Weights of a small image captioner: encoder patch size [2, 2], decoder activation swiglu.
Rows from block 3 of the image encoder, named by matrix and row number. Rows with one number belong to one neuron. Each number is 128 + 32 x the weight over its row's rms, rounded and kept within 0 to 255. All counts start at 0. Numbers have three digits each. After the name is the row's rms in percent of the matrix's.
# fc1: MLP up (encoder.blocks.3.mlp.fc1.weight, 512x128), inputs 0-127
# fc2: MLP down (encoder.blocks.3.mlp.fc2.weight, 128x512, transposed), outputs 0-127
fc1.62 106:171106153137134141121079146080130113156066144081184092160149092134073121131109152123122176105107119194151115072066157122129101120153109134182115132159198142133175167124124102093108142154091144068208063136164117077156220117136173085141140141095151116128134129130158089156147124115136190113115129140110134113151157064165168164128095100149166152086104083117161140168101126129136171105093
fc2.62 102:149153090160134143095110062127120132150073137137130171093127176131139118121138118173141093153114141162079108134140149166182041119197170132170121131152097136107134137126105100067112127140143104117152106219141132178133143121130091070155142103151075119141118132136138162146112149137147082102138111130121158126120095065129174188060182123139065155090165127118150191103118158175032088129124
fc1.63 116:140139132134160186083174151134034169155154127107113166130141114063112134080098147186086095145130174088163154092151135123091083137099133144178143140127179164133177120172146106116137099055154102101165087114126117086145141142119100123163120175119120151149192134087162118094163186104140164153113066095075146073145115104096111120121139087132132121100149055171115133147127126056122120170171
fc2.63 099:062163154081129137144129150075151119127157168120139117124106046123121140143247116085130145102133116111174142129126116099117198156099067124101155170078147118140100117152119168122119100189107154185100164087109141063171103148177149112124154135118171147122140135102097115088113138106111169166101189152163098141151167178140130065120103121103128065161147138110099123064146088129158155098108
fc1.64 107:155070133110105132170158148122167094136106122111075128045134194064166119142087132165135146143157127089096128112144107190121084142136167128173141118098125119048114143105107104124154147064117148152151080170181119049050131081112143102075124152139187151138056136082111147155105120140089179123111166101114149127132152170133117130124127157056106153176107094116108153125138103118165093116118
fc2.64 123:170144150153108157119113071140159104141083149103107131082180179185159145122147130162149145105155096126105090130169108207173080139076130178109155112130122069120117120145121165081068111064149138146116103196145106128100127165118155106153204091123119117063102128101183165107105087168142128135136079096149191108158138077103116153118149161151130173072145102155152118168145172112094090166115
fc1.65 099:134097095069148122137131148100091133138105099167151080081152161113130130125178138159059093132145149144123167115105121134106158092067165112162136181123150156124074137118094145152140216151154129099146094163139082102130171083149128121175136131146153130160050042139176144087073119139121181100142135127115122146137148111105121112064063139172118184109054076172116106158113133096147099102096
fc2.65 095:093091101136149134169172070175076108145111073132117090127168137111131127144182069112088096170105148155117123088159183137092134071147118154077095161153101143137156110171161126157107163177109095149055191116138121170112117069139141136126109134072098162138162119148121149158172194123102172199134166092128098096091178157170142150140133142078119137124068127152173115116082095122127156100163
fc1.66 099:164070146113115110124161165093117132115174113155103116087184131173148120122166150092091147183129130121161132116109122179134090107142155105151159113127179147131111178121145085113087080140123104111187086157150105105094180157094115165080187135098091113109048138200171078172096093138052157090113094173142097139141135156120125095164116147124181129122145095118146092161130113154060180083090
fc2.66 099:143151086100145165129146116111138148164071173075101135141108136138135083165149064155194119124129134129079162094164126122145109076142131058155137123168135115104141104156104123074150122116188134123093110184095123110154088110123083146132123123113106149072110193112183163187103151163103142153185095165163170069130174114089065174073133145125095127110112101179100190129096150147094081141164
fc1.67 097:181116095103139132140163151112125126149209086093135127118137128101124099128119103176144173128099137097139117110146112154171108117156122137130158125076162207095099121097165055097060168133135127092164041119103067139129149135102159124096141108127056119068154066097072148159111146093147170186133098165146096125091149163078111158150102169163166156128169092166158102118123122138175167124159
fc2.67 091:128117129137124163174130126106123124121149135114105080130162090174173133153190102103152137142154098106142108105200122156115113115089083146076164147095087084147138053175168164137087141134154119149070147117090069109099134144095195174134166111090175134087153132087137165132086123163108178187109131058136140078155161148096103113174111178086188158149118102200113089154122142096143126156154
fc1.68 100:180069118141139156171137167051164132117164156139110159116156143115162153137099146083145181092128137070137084140128116186109093089182126117144168087128119116108097186116088150160153135112094086145158077124147103167145122158120154114073075077114070072166129129137059081082071104086076106120120168141126066106148120134139154130195100151094137147124187142129131091112156164123164115096117
fc2.68 093:154159110086122099116119132137166088105100162122147160075064108103112181125132143129178144132126148132105186115090132122158148117116156077190134099172128150098119178101161097113146116131168156103170063175132172160138141095122067108140069179129095124122090115139170125180139143099140055104176118173134161139130149109130065120144195078176094068131158164081094190077142134114086109126145
fc1.69 106:162116088107153157132132127047104073143156123097193082100156122119062108145141130169104166048098109122149100113090150110164073155162125126171084125185162121126134144159161103101157137154126161117173084117129100082133180108168103093120118175120166124104106085117158102086145073125142173135104117148134128073145114092156157171158091069137186129137102051156170107168105112100159170092117
fc2.69 096:195117090141107117111103053190100133146075110109100117097126171151153135110123121125135106203157110155115162124119099120118080083199177132179152101177083124105098127114154125116130170163169106126168097178159098237124136083058089130118076145150057106125122101110134175203086113132132061086145127097134132132142103136106133150137171142125109152140153170155142151121137101113103121130113
fc1.70 105:171090122136142137135086130148103159161135128104125109132104112116063156131105098108117157071067077143162102071122155165077145102173111137128120123088147108127154139140170109197178153167078117114171083123130090101210148115116160040119085122112133085147110098101116122127127105109161197162068145133085113084139148116137181144070111114136162164110097068170105152133104074078175129106100
fc2.70 107:123130120142192175154192070163156127129087074131103120092157140104123125164178118145129085138083183130090141069171185161156113091155154139145065140135081116100183100162134174081154111144150116108103126196107106152105088090146119110182144121089107176093118097178150152155155188142165131163184123117084138101060159084155114137128156126115111122106093113146137133135061144113084093136171
fc1.71 111:150175160134120131098177139113117170153152046146181118119139058090130107078066158139120114126193182141133153130129119153134089125097122145135118153147110193105118126139122106098120118076165082057124116120140128118101121148093132131102179166146134135111138104099214125114099186114111135134107084107098120096167102107024114122128150142128150085139171116093118094123170059094086174161194
fc2.71 123:115175139125162118160177211076199156099140128165124136151058074075081117153145125078123138092089181096191103092120157095087120154114086107102095116080177177144160114135105135136177081184130150110160074116109152094144149141164148122120113132102142123155119116155125086103167158089133131157105130156116091108093153164173104121087110099120145118167094132104047149093090082163131151124164
fc1.72 099:174144128131093129141137135142134128156180063166137162116112135140174164160113095083127104145131098102138111119134106123146126124113096131122155161124086184075055106073152118169123172122122136068155047131131082159141181176025100115106109132128094105095094072160113100083084142113137156168162123122146074153145173169102123209171113153130189119156178150161129111104151110139179103118135
fc2.72 089:060152171113116094153133169094159086077148133148148069121143069128118184163194134091109151078124136073195116132146142127108168156111089154073119148053150125140141118149151160142139102177119168144077166104088124094143139136150182137128148152115159152081131125115120109118133157111137184201102173085136084104116173164160105095168115119091173090155067148110106078105118100111140188121141
fc1.73 096:233097111168131133095160125183106139145136154124120111150138080113107111107119128113071098103127171101140084111120106148153067115169132112180145168133124170162138155170157085111109063119146108096175077133147113123175162097133125173097168196118135155103164105107165096122131147095131214126140052094088100116138139077112164130072135082139160099106155053128147082140097109152089150131140
fc2.73 091:172130133111172188139138078111129101163113141116116118111127100125144126130232099142132102143131137144117129126152134193141092108112150111129123177123126107131160098160097195000116137220083155164134128239100093146145113121133105119165148073121133163160121156109054147126105145128140134150119184146123144111114168119120129101118138150125079134123137111170129130127106130138029111121126
fc1.74 093:132101103076108185127145194158083164156200123154070131161172155164085127105104121164155166159135113119165170116109142148158131106120103132142086163114199161088102134135131077100108113147160114178169093140111140101137197095153126192107131123099113157088110174112099096150136089089100177150071084128113089116094106155149112090133122057100170168169098057149114082109112118140132156091102
fc2.74 082:176128109122105097144137131187143156111126117168134120099097155135137125111085166141149140193145115143090162136119122129132110064087164094148112056179106134109122153058171094111134143107205146104107092165163114180107218082090092159127121136132041140154135117128161113235113121124161122129194136104175149104114149115110088157127189108108130071127124151152127142117125161080138104159151
fc1.75 097:153122142095129192168115150142162131106121171125124169137105144146093095119152127101125125116121104121037096084148215168107123108150185113108111067123116086117127121136128134147135125135077117145136146136176149073113156130150109117121147081000127135131158158126142116067143131157152142152173174115126163106101111115145185122101101104136086079164082102124061181142133142081103097164078
fc2.75 131:089072096137137157194155130134094155149157096108095094164158122157169106156148088118129154150155097150122129100166144117111139083102094151072131125125088114143142061160139118159126187103148082195080196095119059136064120100083153175110124113075159129129160115110106162138118125154087169174121135083159141090136173149118117108145065179095167159143090102187132073173095135112167148123162
fc1.76 101:158098133083124146097137128094100129150112139130153196150120102136127141144159123154118119077142175175114102131053168105170110139113142107162155113155161192158167174085190062106092084071140156119167107131157094124124255139167117168126127160090197111125153119112139094127149145094124157115100109093120098124183133079105159146119094116134143138116124099083179185139116083128105179165138
fc2.76 115:169169158177130069058122079145156086085089151118187179066150161136121158091124179144154144090109139135125066147092121169159104163163149176137133099089108132144127207103150132119094076121102115086143084164157161136116141158132145078154136130200099085096092108147144124086138112118127100100114110087105142149112080074144142152099183091155128131091172162109135153136135111137091102208103
fc1.77 110:171120149157089093148160112147155118110120117182091154090140115132169129176088061146142077141198116113120139174076138114145141112085133113135174118132139145152074131080171086137147125090113110140187085080067110129189141109075126164120134122105099097127112041158110130114089174126084207177139132133133113114139099108131144173108091185138144133092154124083114062128177089101178172120141
fc2.77 110:123109181177102092108080135122136147120156123108178094132128125143169156109119149095137136122140109141195042164109089133099122158125093180073158118079117125169100128100111131138102129114086134182097166127207106112126186159128156138067147070158138091124200143110102132081093098127128172107080199103163093162139145178134162094128129132066143149168136116154166097139172102166148169163082
fc1.78 104:163094186181084210122154184149091134108101105140092130147150101100170138088038120105156065184187139106140090107118143132131093103038145105156171176101140132096116119156069132125136117074148162142165069165153122107130144148077136131115129115082128111140073184109139101119160141096071156167093125123111115104166084168145164146137114120098102102142148121098052125148147123107123131153132
fc2.78 096:124154113092116111158136108100140168153109128100158126148104151131156124186126086101139100135155108108096141111131132099125140047134119053158135115165190127104138110109133077109129142108192166119079113163106112150154145091133055172090128149111106174076142163108165156213114132124062153151186151173185163099140182128114037140071133111106099100159094150172141159080124125129144130125187
fc1.79 102:155094121129142139141093134105148125143151136140160065137156138082063124121116175158149161093097084157162146112067152148106145122148121131184100131105165118140142119159144128133140154174085122067167071119137088115178188141120168056157085093105101122138093117158125102115145064109118195134106144151087122139086104113133117176155094113168167152122056041125167133193063116130176153104087
fc2.79 086:122132093137166156152150071170107104133070103141066129091156169125120130165181089154119100136077172144094146091144181175144071110185168108131083144130057150102161100144124158084128127156169086122101132202111135158129092080160116090148141108103103154156138083162155157185142168147176130158158126105105125103081151111167145201091182136121107151100113113134154156141074144150075096127169
fc1.80 098:157070207140153154154106141118169134154150174105128126126156125156095158101144159101137183121111103074143151130121141154143106117173171093162110108095141138130130150116147068120021104104088082089175068159136130135134166083103154171117182138102118153085086101140112127196104135122050169085082123151112117147124165131119117139144107135085142203141080057116156130155087124159089148133103
fc2.80 087:141110116182170155153173051138106164159068094116112125104131184112140064145132098173148076161096164172087113098174149165138082104159146131167104149155067116128174107145116150085079142129139117140088148187152107182105122122121119122137139106112078157113118131149155146153130151153144150147172059105119170108101166064140120170094189139151101142094135086170184149168090174150092075142156
fc1.81 106:145080082127130194068189125078102192115155132136181101157127152058148138072146143173096084107124194186123110050106148138091138110084133115151188178158132144171111121157103139121140116094142145102151082131179121109136147164142079150136149123061090143112107131146153118075106158117138163160153098131163115069144122092104146165184102113166112130090162133182096104134139167145087152144136
fc2.81 103:118103129165108162143098113098084191171108131104091157170166171158171081115116098140142112107152098149123094141164089138118088110120100149091155150139123102146106102149059150132074174111104101178082177124186101114130117167096139129105166057136138119095172192099173171099091103150090165132090105114157134143155144132115166161087126175128112194101183046180147131186159146170140130136115
fc1.82 095:166105127143137149149109173159149106169087108081121031065179109103086089129149147137115152118129092134174085149126142107127084104158112126168170106130107180133166162124149045150149099139160158140161082141129105095073148081134109079119115136121172105149137143088115106159196111097169189102091089107153086091160157125127151139142095097204162146106136107155127114187132113127167141053101
fc2.82 101:159141074080113133137118145124143121127156155125083121150093122160152139157114079140181148163169095125118183105149109134141109058077138087155144109161140100087125088131170130102161143141193181111159090137109106170117142083085074181134101180128090141073095135085107145211112104127149098151174174123175151069137136131102055111150166125130152084144089178151091118083138141070129112078160
fc1.83 096:128151109170108153084143126174144126136109129124169068131098080122131140117124114120143117131131139177189082079090149133111125085140098140140149133134085141184104129176109141086120106083138144134131145108232132132068166137135178142169135135060132141173100102133107128122136142137140151197077047135104076065136179078122178191100143141177163090070123137155152088097116090116170169146144
fc2.83 099:152114118167115160162119063171130117155061130063101135096167176171176156115111095160186145153172091154104123082161132162149114094134109166130160108142081084120117104180158147103094132075165077113088122153104084176096091135071141160143172120118156129044112149097168181155094097166117144147139103092151165101152146100088100141137121170138159163112152096181152108189129135107120115172156
fc1.84 103:132137070088105190122088169137125161164124126160180113121120194105083131144149131162079096120115127130111133108114105164102170035086184159132112182144166136137111144139107153136192190137140139128154138171157112132172172134165131084099087103090149175163114083103169085083158109108136146130162149099093117103127141123153121137074064092123081167141087077166074152105144184122148075128106
fc2.84 101:142088088166116101104105053194074101110112081156139101104189204142134144095128140153100114159131125155095122137120160181129082089170160173117122126165076133107134179084176124112118162140120097118121169154171133170083191101100107113129106137139036128180159096138132146170135137123115113124119109061099145139105118100162177177151206110088128164087110133123192116140109135110101134149134
fc1.85 118:158117172141126132168168125140123128124146069202129136130144145139145119146110053107103043163174143109122114158081090137143118085087141105133154155123179210127126172095159103141139160040159131112140116156097078089143137118106106103148155146121096120086080090166107137116105178116089167162125072168108101131145079154072151154105124214101076108130179118135121084156162131146105130175139
fc2.85 110:144159142143097050074114176109174136098146133153191126123099108105127151083119194095158136118118130119150104181083116105111119164149099141119132130130143169155118209065131084173140094112103120131148103138155179113124184144122125107113098152177099091153109119155130065122137082085190118078089153127137105185114061162154139136100189076132149104153146174084132132080169081164136152168092
fc1.86 093:140138101125119126133140123129118142104147122194150078147095128130127104095091175171155178142137136168207133079085160181123130075137123123185143098116190121167125175131165156125140109078166073118160121093147126160177188176139183098155110138079108154160130123138166133102112107100084165159062067169134099108126105075137120138113102131162162099076115082119084140104096097155182201100108
fc2.86 102:137090110065124116141133061161099066141164106154149110093129139133132177179158143158132101156138121079099205117112160146148146069130177110153119101170110118081117149125189170124129157104167146147108146161059112149107103050139084139158129153132114162077111125117091142191130163138163104150173098111126171077110166121122069154170156137122134081114104167131168143126099171070123082076178