config.toml
encoder_arch = "convnext"
train_examples = 22605
encoder_widths = [64, 128, 256]
decoder_tie_embeddings = true
lr = 0.0019
grad_clip = 1.0
Rows from block 5 of the image encoder, named by matrix and row number. Rows with one number belong to one neuron. Each number is 128 + 32 x the weight over its row's rms, rounded and kept within 0 to 255. All counts start at 0. Numbers have three digits each. After the name is the row's rms in percent of the matrix's.
# fc1: MLP up (encoder.blocks.5.mlp.fc1.weight, 1024x256), inputs 52-103
# fc2: MLP down (encoder.blocks.5.mlp.fc2.weight, 256x1024, transposed), outputs 52-103
fc1.71 099:133133134176125119123163092117068113115109092092158149127177163196140111101107092158077155216119115138159163129078200159065089167125084105135130135135141121
fc2.71 092:125155139124026150053124084120107119164150227170108145162151124108204143115088114115120197124135135095106110103101133142129114122107120173121174116149135149
fc1.72 106:110127180176153099050143131119122127098160094085111146150168178159130111109152086159175137115152138144136132127122137097122111089146142142178065176145106164
fc2.72 096:082133094076031161057151084172154110159179225155133102115147126128208113095087163129109143148121105154158111135146108095092127097128137111099177137107149145
fc1.73 098:135115166125132144057073080080150159102116156144125125148189149115131114137098097149093124147149122122113131105113084144104149107126112168135135166047140117
fc2.73 112:108143103135000129092148132122133134147139105136113129111146205124040116110083113157137211129137169158147094140154120137172099140137150091114032144079134138
fc1.74 103:154117133121172154173090152104131163144141125122044154146135129091096094146118111122154097144080134052121105111123108154176110141144103122087119062062155088
fc2.74 096:143137178154063082110175137104094081107154073121105134126136164113156069071099111162139100161117109067100105079098166141153153070141143083103087164108156158
fc1.75 104:126123140112121100076133184088085139102071104130113127162142111117139108083165125176163126181152131070144123091082183140094162166042116128156119126067110126
fc2.75 106:070147163111000140053130132119127125132146181143127135145097115104207117095090121118143195142127144088102112100075145118086117097141120156119150142124108151
fc1.76 117:118162138107154120083155134130162139121112142129081187157054146111085155157123108147157066040144075147147152087136119076160156109181161131139089080086094097
fc2.76 125:143122136142255135187113134124102102128098232124096124157162151152070098105127111131149052099136085132107106097104143143126116142130145091141126171089151159
fc1.77 089:122098091061185096123121106120141130106111154129154130123139107114199118157125122123135162173084131093168150139133138164112077087074146117129139146117116133
fc2.77 073:103068149151148109111103122057106133133113078092104148145091087108127095152107147101124138135099144092091209101077173171117151131097145129150141144133174152
fc1.78 101:127145070122088102139154157060110140117086158115112159125086118147095135141221136124134138086099106127145129126128107157131104155100098096120121135125118171
fc2.78 107:086156132129053152088122130118101144128116225154109164160169170107211106080080119110168210114117115089107082122111159132177160136185163148149113161113109163
fc1.79 105:123154097079143135153109144098110110130049139102122149142141110148078105148063170081150085119051074097098113107062137150136143053115069148082154088127087137
fc2.79 096:119163176086159116171122170096150132174092219129156160112062127149063147154133059137118086166083140098103079105107137145108144097119157113149131131132145075
fc1.80 107:059106153108108162098131114092091084146133132143136101162116144150129166157102131114134160127137059151136126076090125177119137118125138143099108093138096105
fc2.80 113:142136099135255144199116091147164134114115212188138126157109100095084152142186115144119064146093149127152077154123108113125143152105137144131137123131108085
fc1.81 109:189153051091137152170107128132051109140108148170116124148125080166029113156094126147135054146137116158134106096152137119126110133106072130108161107148107135
fc2.81 114:109149082076209145158137076177163107109099200191155097121114133097068132125161115128102126136155125162154068147135106092110131110112137086080124121104115104
fc1.82 107:102085112142121188090126186123118080126081104117113172174143157129094115094140093124174094147105110114081135095111143112086130114094108145147115109122042109
fc2.82 123:129122145123255113213117126112128116128115226128154134165116154141081123110133106126105051150102115104115098130110149150107126135134150120155108135122146089
fc1.83 096:097149134131131150087124143099114097117068093130135117171130111123165217121134172161067137182102146128097118109102133091160151069141052106121114078103128173
fc2.83 082:127150103174057101088163087171149126134160149089122075101137131092195133104135150173114202124109116128200146151103147088190147114137119142141077118091138153
fc1.84 104:119126166072114101078081166044086139114139135104130094157140127120184102052092120122161192091166135146174151059120138146068133172075145153120140156133082120
fc2.84 095:160123106125188142170176124152139124143190188100142089081135103167117121119174149176101098103097085147166144153143075097134088074128130126126192126083130148
fc1.85 103:175104085093131090162159157091093151095100130069097098157118114145084115130177128143112097163123139165147132105112074072132142104141042075079091100088134148
fc2.85 102:095147166158080117108142131081086118107140156153101166168149159108235096077042084108137188135136141082078120082108129164174136107177125116112132138151121154
fc1.86 103:148145179103118150095119152141082061133147151092141142116081083078142117157169108151139121161127161130077107152080153151120106120132143127106170139143137069
fc2.86 106:123145094120158144156146121164137091164110211143083074115108127164165113082102089104167093141134091136154086137068139077119137127138110118114152154120128141
fc1.87 102:163140115120095089125178148070103083110085116126184176083121120113160135170112160171085161109170146128148168162069136176065142090092114121094142122104165180
fc2.87 098:100155177127039117069101125111113148155099134122170142158143141140201141099103154050148223111150142124108146110072168125099161173133135199156101116156140128
fc1.88 106:141077163144126122099115144069120138113182108090112193141149108165134147061164114119168155142165129046101080073116145176130123141071084117167078110088161124
fc2.88 106:132141122145087113095096146168134141152097159147122099127158131131223170138054066081178150128168097160150120114150109092147125185141121188138122089159090126
fc1.89 097:151174066189139112133122145165118129082143126086097157081143130127088120101104089124114123148090080128050111132120108144096069155127160079092107145093130143
fc2.89 120:100138088109115095062149083147159113089135130138126102100134194129198076068065141143116153138090139116141145137128134107141128106178172084113130191062181150
fc1.90 105:109110134151082092180098135120095102073137110123113165111052106166127192104173099077129136114103148115136105158134145093109120168101066090101133121083117106
fc2.90 109:138114157137217117229101189095109144134099219115127143143145159157129134092085094097149085138134132119093094123107152148129168143142123116155123139164141112
fc1.91 104:140121115109131093139154176111108135083075144078148130099189146153157156136152158153124182164142132123161179149100167173111137069123113130133091168125124147
fc2.91 109:084145178150022135048109114101112144144118190124148147167148157110234129083068129074137232109141129097092131087105168137138148147171126169154133127167138144
fc1.92 103:147144147089148091133107144122170173104048116141108123123103124119100129135129132126138116077186158152144110088138093132184116045180110085075094130073094091
fc2.92 097:130136171113207164133113127095084132135151255127163160194161156140135152129148125096094160072169084107081113098178113165112102150161113132140148107143141130
fc1.93 094:113113141139058110108167092117094100156190133129140167145154098111128125127159085153125105124125129068115077116087160160082175168039113152151119082109126122
fc2.93 093:115116148122025147109133126142161094154147091142164082111111135120101146096067031070150136124179103160151095141186129090122116125184121124126106099140127105
fc1.94 121:147167116077119077115124169092135133130104099099112134130136119101070141143133106110156087075095084141110109174111105124107136075162143107078102094131087164
fc2.94 128:104133126115255150211143116121120096146122239148106130159114112128080124135138097111110043129152118102116071126097134132115141114126109091106127129130126140
fc1.95 097:053134105142169130096149109105153111094128158139148112140174132123134093149070145121084182145137057150137142150113105149103124148122151176171154120138147170
fc2.95 111:113148128127002157074131110131149145138140098159151140125124163094024139155094086136116197145126208158139080145156123116173104133111146111126004113114119099
fc1.96 095:099068119116153115130106132103134133103120115169082100131101134111173100055061140119169170141133124148156124122107085109120135126128136122113101130107078108
fc2.96 102:116119114099000122093090113134139137142116069159137122115129129098099139139118127131131154140125145118132138134121158118066104131154155158138132138124123117
fc1.97 097:057153139114107090128123152124055122098071119171127107161134075147115119063129156134157190138104103138079091096116131126067141143082087080041139147123102118
fc2.97 102:111107141141000138112130142107107129122131066144119157128119155097101119105143126118155173136126128102102116106140151152065133128168138152125112151120116136
fc1.98 106:151140106151147182127101180076188109136118117158101190115148129113111063162111114103150136094093040060065149158077128164157152126135155149105175110154131088
fc2.98 091:112127141132209119191191143104089069137140162124073130132122140126080088097139098146143051101160093074100119105087141147133117071138095062089121141094114171
fc1.99 098:128117134118152108175105166080157108116134131158069166151085119163117125194122109150105131132095085078111137132126146124135123094154140081104133086042094119
fc2.99 083:172183155151122097132166163126110126113180107097113117107135126119165095088157159209127103117097080090121143118085138129147144049132131075136164161073120145
fc1.100 115:101158142092140087098096151080125072105094036111137127116086170148094174170152127093152115054074141120108116163089085100146159072152125127066080092125114162
fc2.100 118:104101125117255143200140128151110102145135217129082127144130128144088122122127109122133042120163099130123082128092132120125140115136106105108134137122128163
fc1.101 095:139168151154160100112092145128103116095112109076155110142103105159211123137125078077093145070128173144138175088120096117106131132110094094143052135117097133
fc2.101 097:140138099198176110179103141167099155083123204136090103143185126117093148172140115134185100144142095140156068144116093082189127124140121153158100114149109156
fc1.102 089:171165153119122128137144108112179161076114137129115166132068160135124152155118164139142129020158082114132132138176087144129165105127155083103142174080133130
fc2.102 080:163165139164122139170154173122142123099142059071139113093094123135048112153156187132123102131092153146137189118108172130183127095087123112137072114126132110
fc1.103 097:149099084145167093182161191108117102133164141112183095090104129128119157158161073130102087085178147150133096121115059068138141153089073121132105079136148133
fc2.103 090:111183149108106123133087143094109158119122209123178145147141175150201120061089147122141169153086110092094140111110180156163191125137180141167160179111160112
fc1.104 111:122135141145136100143123118147115096111091116161114109137134116137115129154105163117143103091092045133105163073069149065086107083115145126157195115134066132
fc2.104 129:118176127131027144114103137137172138115069102157140121098100182099043140136115093135150196156088163149146090155136146112167114169140175126154031135122119069
fc1.105 102:135140144158098069107128117120147096172108118176170147056118134161067131194122105140093147161109104084124087146076122192132151149130175118138095100133111087
fc2.105 100:148166128072076167117170114124124122113181194190144138141129170111082134123137077133117170129113159125111058141177090131147087116101116107108141117090111123
fc1.106 081:125096155082113127091126134134124131179142125120109151149109066143106133147164099110155154126113085119101100098091128113115164203133100123166133069108118107
fc2.106 065:104152169147204171203183178127140104149173086110123125137112124089098122115116052142143131117142090118136134147122145128191189084151092116097084099121074143
fc1.107 107:108166096178121146083130167086191117169117180141109160083154128094076108135116145094153058072123125083108112185114093164127150108131133143112109090161157103
fc2.107 111:145117111133255137206147123111102082101112177151043134149125141120077104122120093137144054114165132092105082118068143152160134115118092076088092143107118168
fc1.108 108:126136134099141097130127152115136124101112104107159192184148158120140142166105130054152151058079070071068181125139098126077182145163130107101116120126040116
fc2.108 117:157117111077255148213143097152152113125155231170137113143101156130055130133131091108104063136132147140148047149100122112095120119116114114114114107127151104
fc1.109 094:083135127095103074151174143101115151125090109170054149141097123167110188101084129122101150127163117130155150069132144159143112116124118054071104156089122124
fc2.109 073:170134160118132198166131153126090113123149225099174135152118094163149159164139162100122195100109145129115137097197071134171104160148105140137139080135124083
fc1.110 110:140137091119158166159101121107110124094114125114070147135114153111088108135091103093158124074183112117112173111131142141139103131151148151101143141142108097
fc2.110 113:166114166161024118108162191097110129156164104072130110090119166160077109117119168151122191137102135111121146119112154141134121080136127115134105140117155138
fc1.111 107:127127136129085175061121169139071125132151156150121103103088045163142080152179109125152104182118136149155130126110160115119131151090115134145120150165067112
fc2.111 109:136127108097236106183095119162144109142096241142144089133116135158091170124117080068156075144129121150145075137106130084099126167128141113138103127139148086
fc1.112 096:080072126103143088188121116141101136141133084162090127134165132123144100098072175121106109202108119109089113137079138145085165108121143118171105131150148116
fc2.112 104:121150114102000104070115108106129102129142074165158142121095125098076136155143132093103185161156165125106128091116176139068122126115141149116102109147166081
fc1.113 109:127130133161105152119169111148069111100109134118159066158094046177141180115140129132127141175122185116163051132071141087145169095069100091144090085112147152
fc2.113 117:147125144176120052098128134112121153159160103051117112119134110145193127108138174176085132123103085101126202118117187147092106093149115153154174130108136170
fc1.114 094:109070151115153129134132128072129109136124079171115146112108104136161193130154135138108186157116136091132075113110140140168089154072095124140096086090087148
fc2.114 101:109092109088008108111078114111134131131090051158133116127125117091111129113094127086139143127135139120112150086118146133064115156137152150135134146130142120
fc1.115 094:128112124142171128163116118103055134136116154138145130107120069141149152149093145065120156134139134116119159123128098126168112164069135136149121119165133121
fc2.115 109:145111131149156108082102084131141165143168134125134129119133185145132134091047057125064138132143129134123121137136210143135153126139143149161101135125175160
fc1.116 092:107111069159132097166089119162139176077131131085073132140124151146066088102141122134153149143120098109150157142136110114188119103169121109122089138135097145
fc2.116 103:127166128097027136028106081124130131124134179159151126150135159129229134085076110124101213126107142107106122112132130132121142141151168139135141155100159115
fc1.117 103:142045091089125154129131140089097112144104097108130205130136068167105152103138204143127105152111185119082114092149142179134153081094056097132090075122115128
fc2.117 099:171102131113030155104149149095103117160186094121131157118123176156020141143132082113102182111153122131111111102149118162120101120113123105093083103115139132
fc1.118 119:114146084112150110142110171138083116076110103128125090131125074114105144173133110097110115139144111161134122130123117107054099125068114139076113140194120173
fc2.118 129:115145113120255142211128104124116102123085226172108125155135132131107104114127091106127058143121122110124068128077133130129155131135152102120097174125159125
fc1.119 105:171076044094131153146129107090121121156099128116115181143128068118071146126154173125133079106131141085081111098137128176117194085124077110123142109063082098
fc2.119 100:132145119088012149066153115127148139141175139152137129095116170120016157134144097116091191133150147149146099140115129118109089130118149107104076112105129128
fc1.120 104:111110084106151131139072183124129052085146152107136160101100127073171120165172089114105094133152133137104179134084163146117090081108159155112128156178096091
fc2.120 113:125127105124250131210125138131116092121055189140102107138132132139115124121109083101167060140116103130132097122112168119128162151116149100134101164134159112
fc1.121 105:126130168153132160071184115121138135117139154094181130098094143150156141181133158185080148111102094151136094169123152119179110090131137117212156103068130119
fc2.121 117:109169151112052104085119139100151182121135067109166147127140110108174130131174154126123150153086136093107159137096139144072086113124135183152156137129112131
fc1.122 103:165150054108159169131034127116122097125138119113128151126166107121120073088123110161147093110152115084142136107127181120133120117069139180087115172152105113
fc2.122 088:073078131059026090076126115131148106172139152132148124128160125140111106111082146039127118127189080143140115130157096116008103140149120110082163138139118142
fc1.123 101:111151118166089081113056088089124079136087147169178183118068099068137143159101148096123111110082055121113127094133160181116144117109130119106198151078090105
fc2.123 117:119172124134046137133158115102141108131118086176105138147092170080046125135099092178113195137106167108131076147124115152193098122144132092106048111092107107
fc1.124 100:153132073120129138126125085149145170107083141140116142081165119169078152127116164128142078151078089111139109155157124096131140081105105133105170128129096099
fc2.124 112:148156132131081156111169140139126116109145126164137122119069115095076132158143118127132201156117188102138079138146087112152097099106093143088116089147091100
fc1.125 100:135075151115109117124138106088130134099144071136119131168149083131127167107142183072078171072112100160169119098153115181109116119118130096157141113092133148
fc2.125 094:103124165126034115085124188096131142152147091154132153133147137101033176166139060115135186135189127142107097101104119148122089128086113122121095082153068106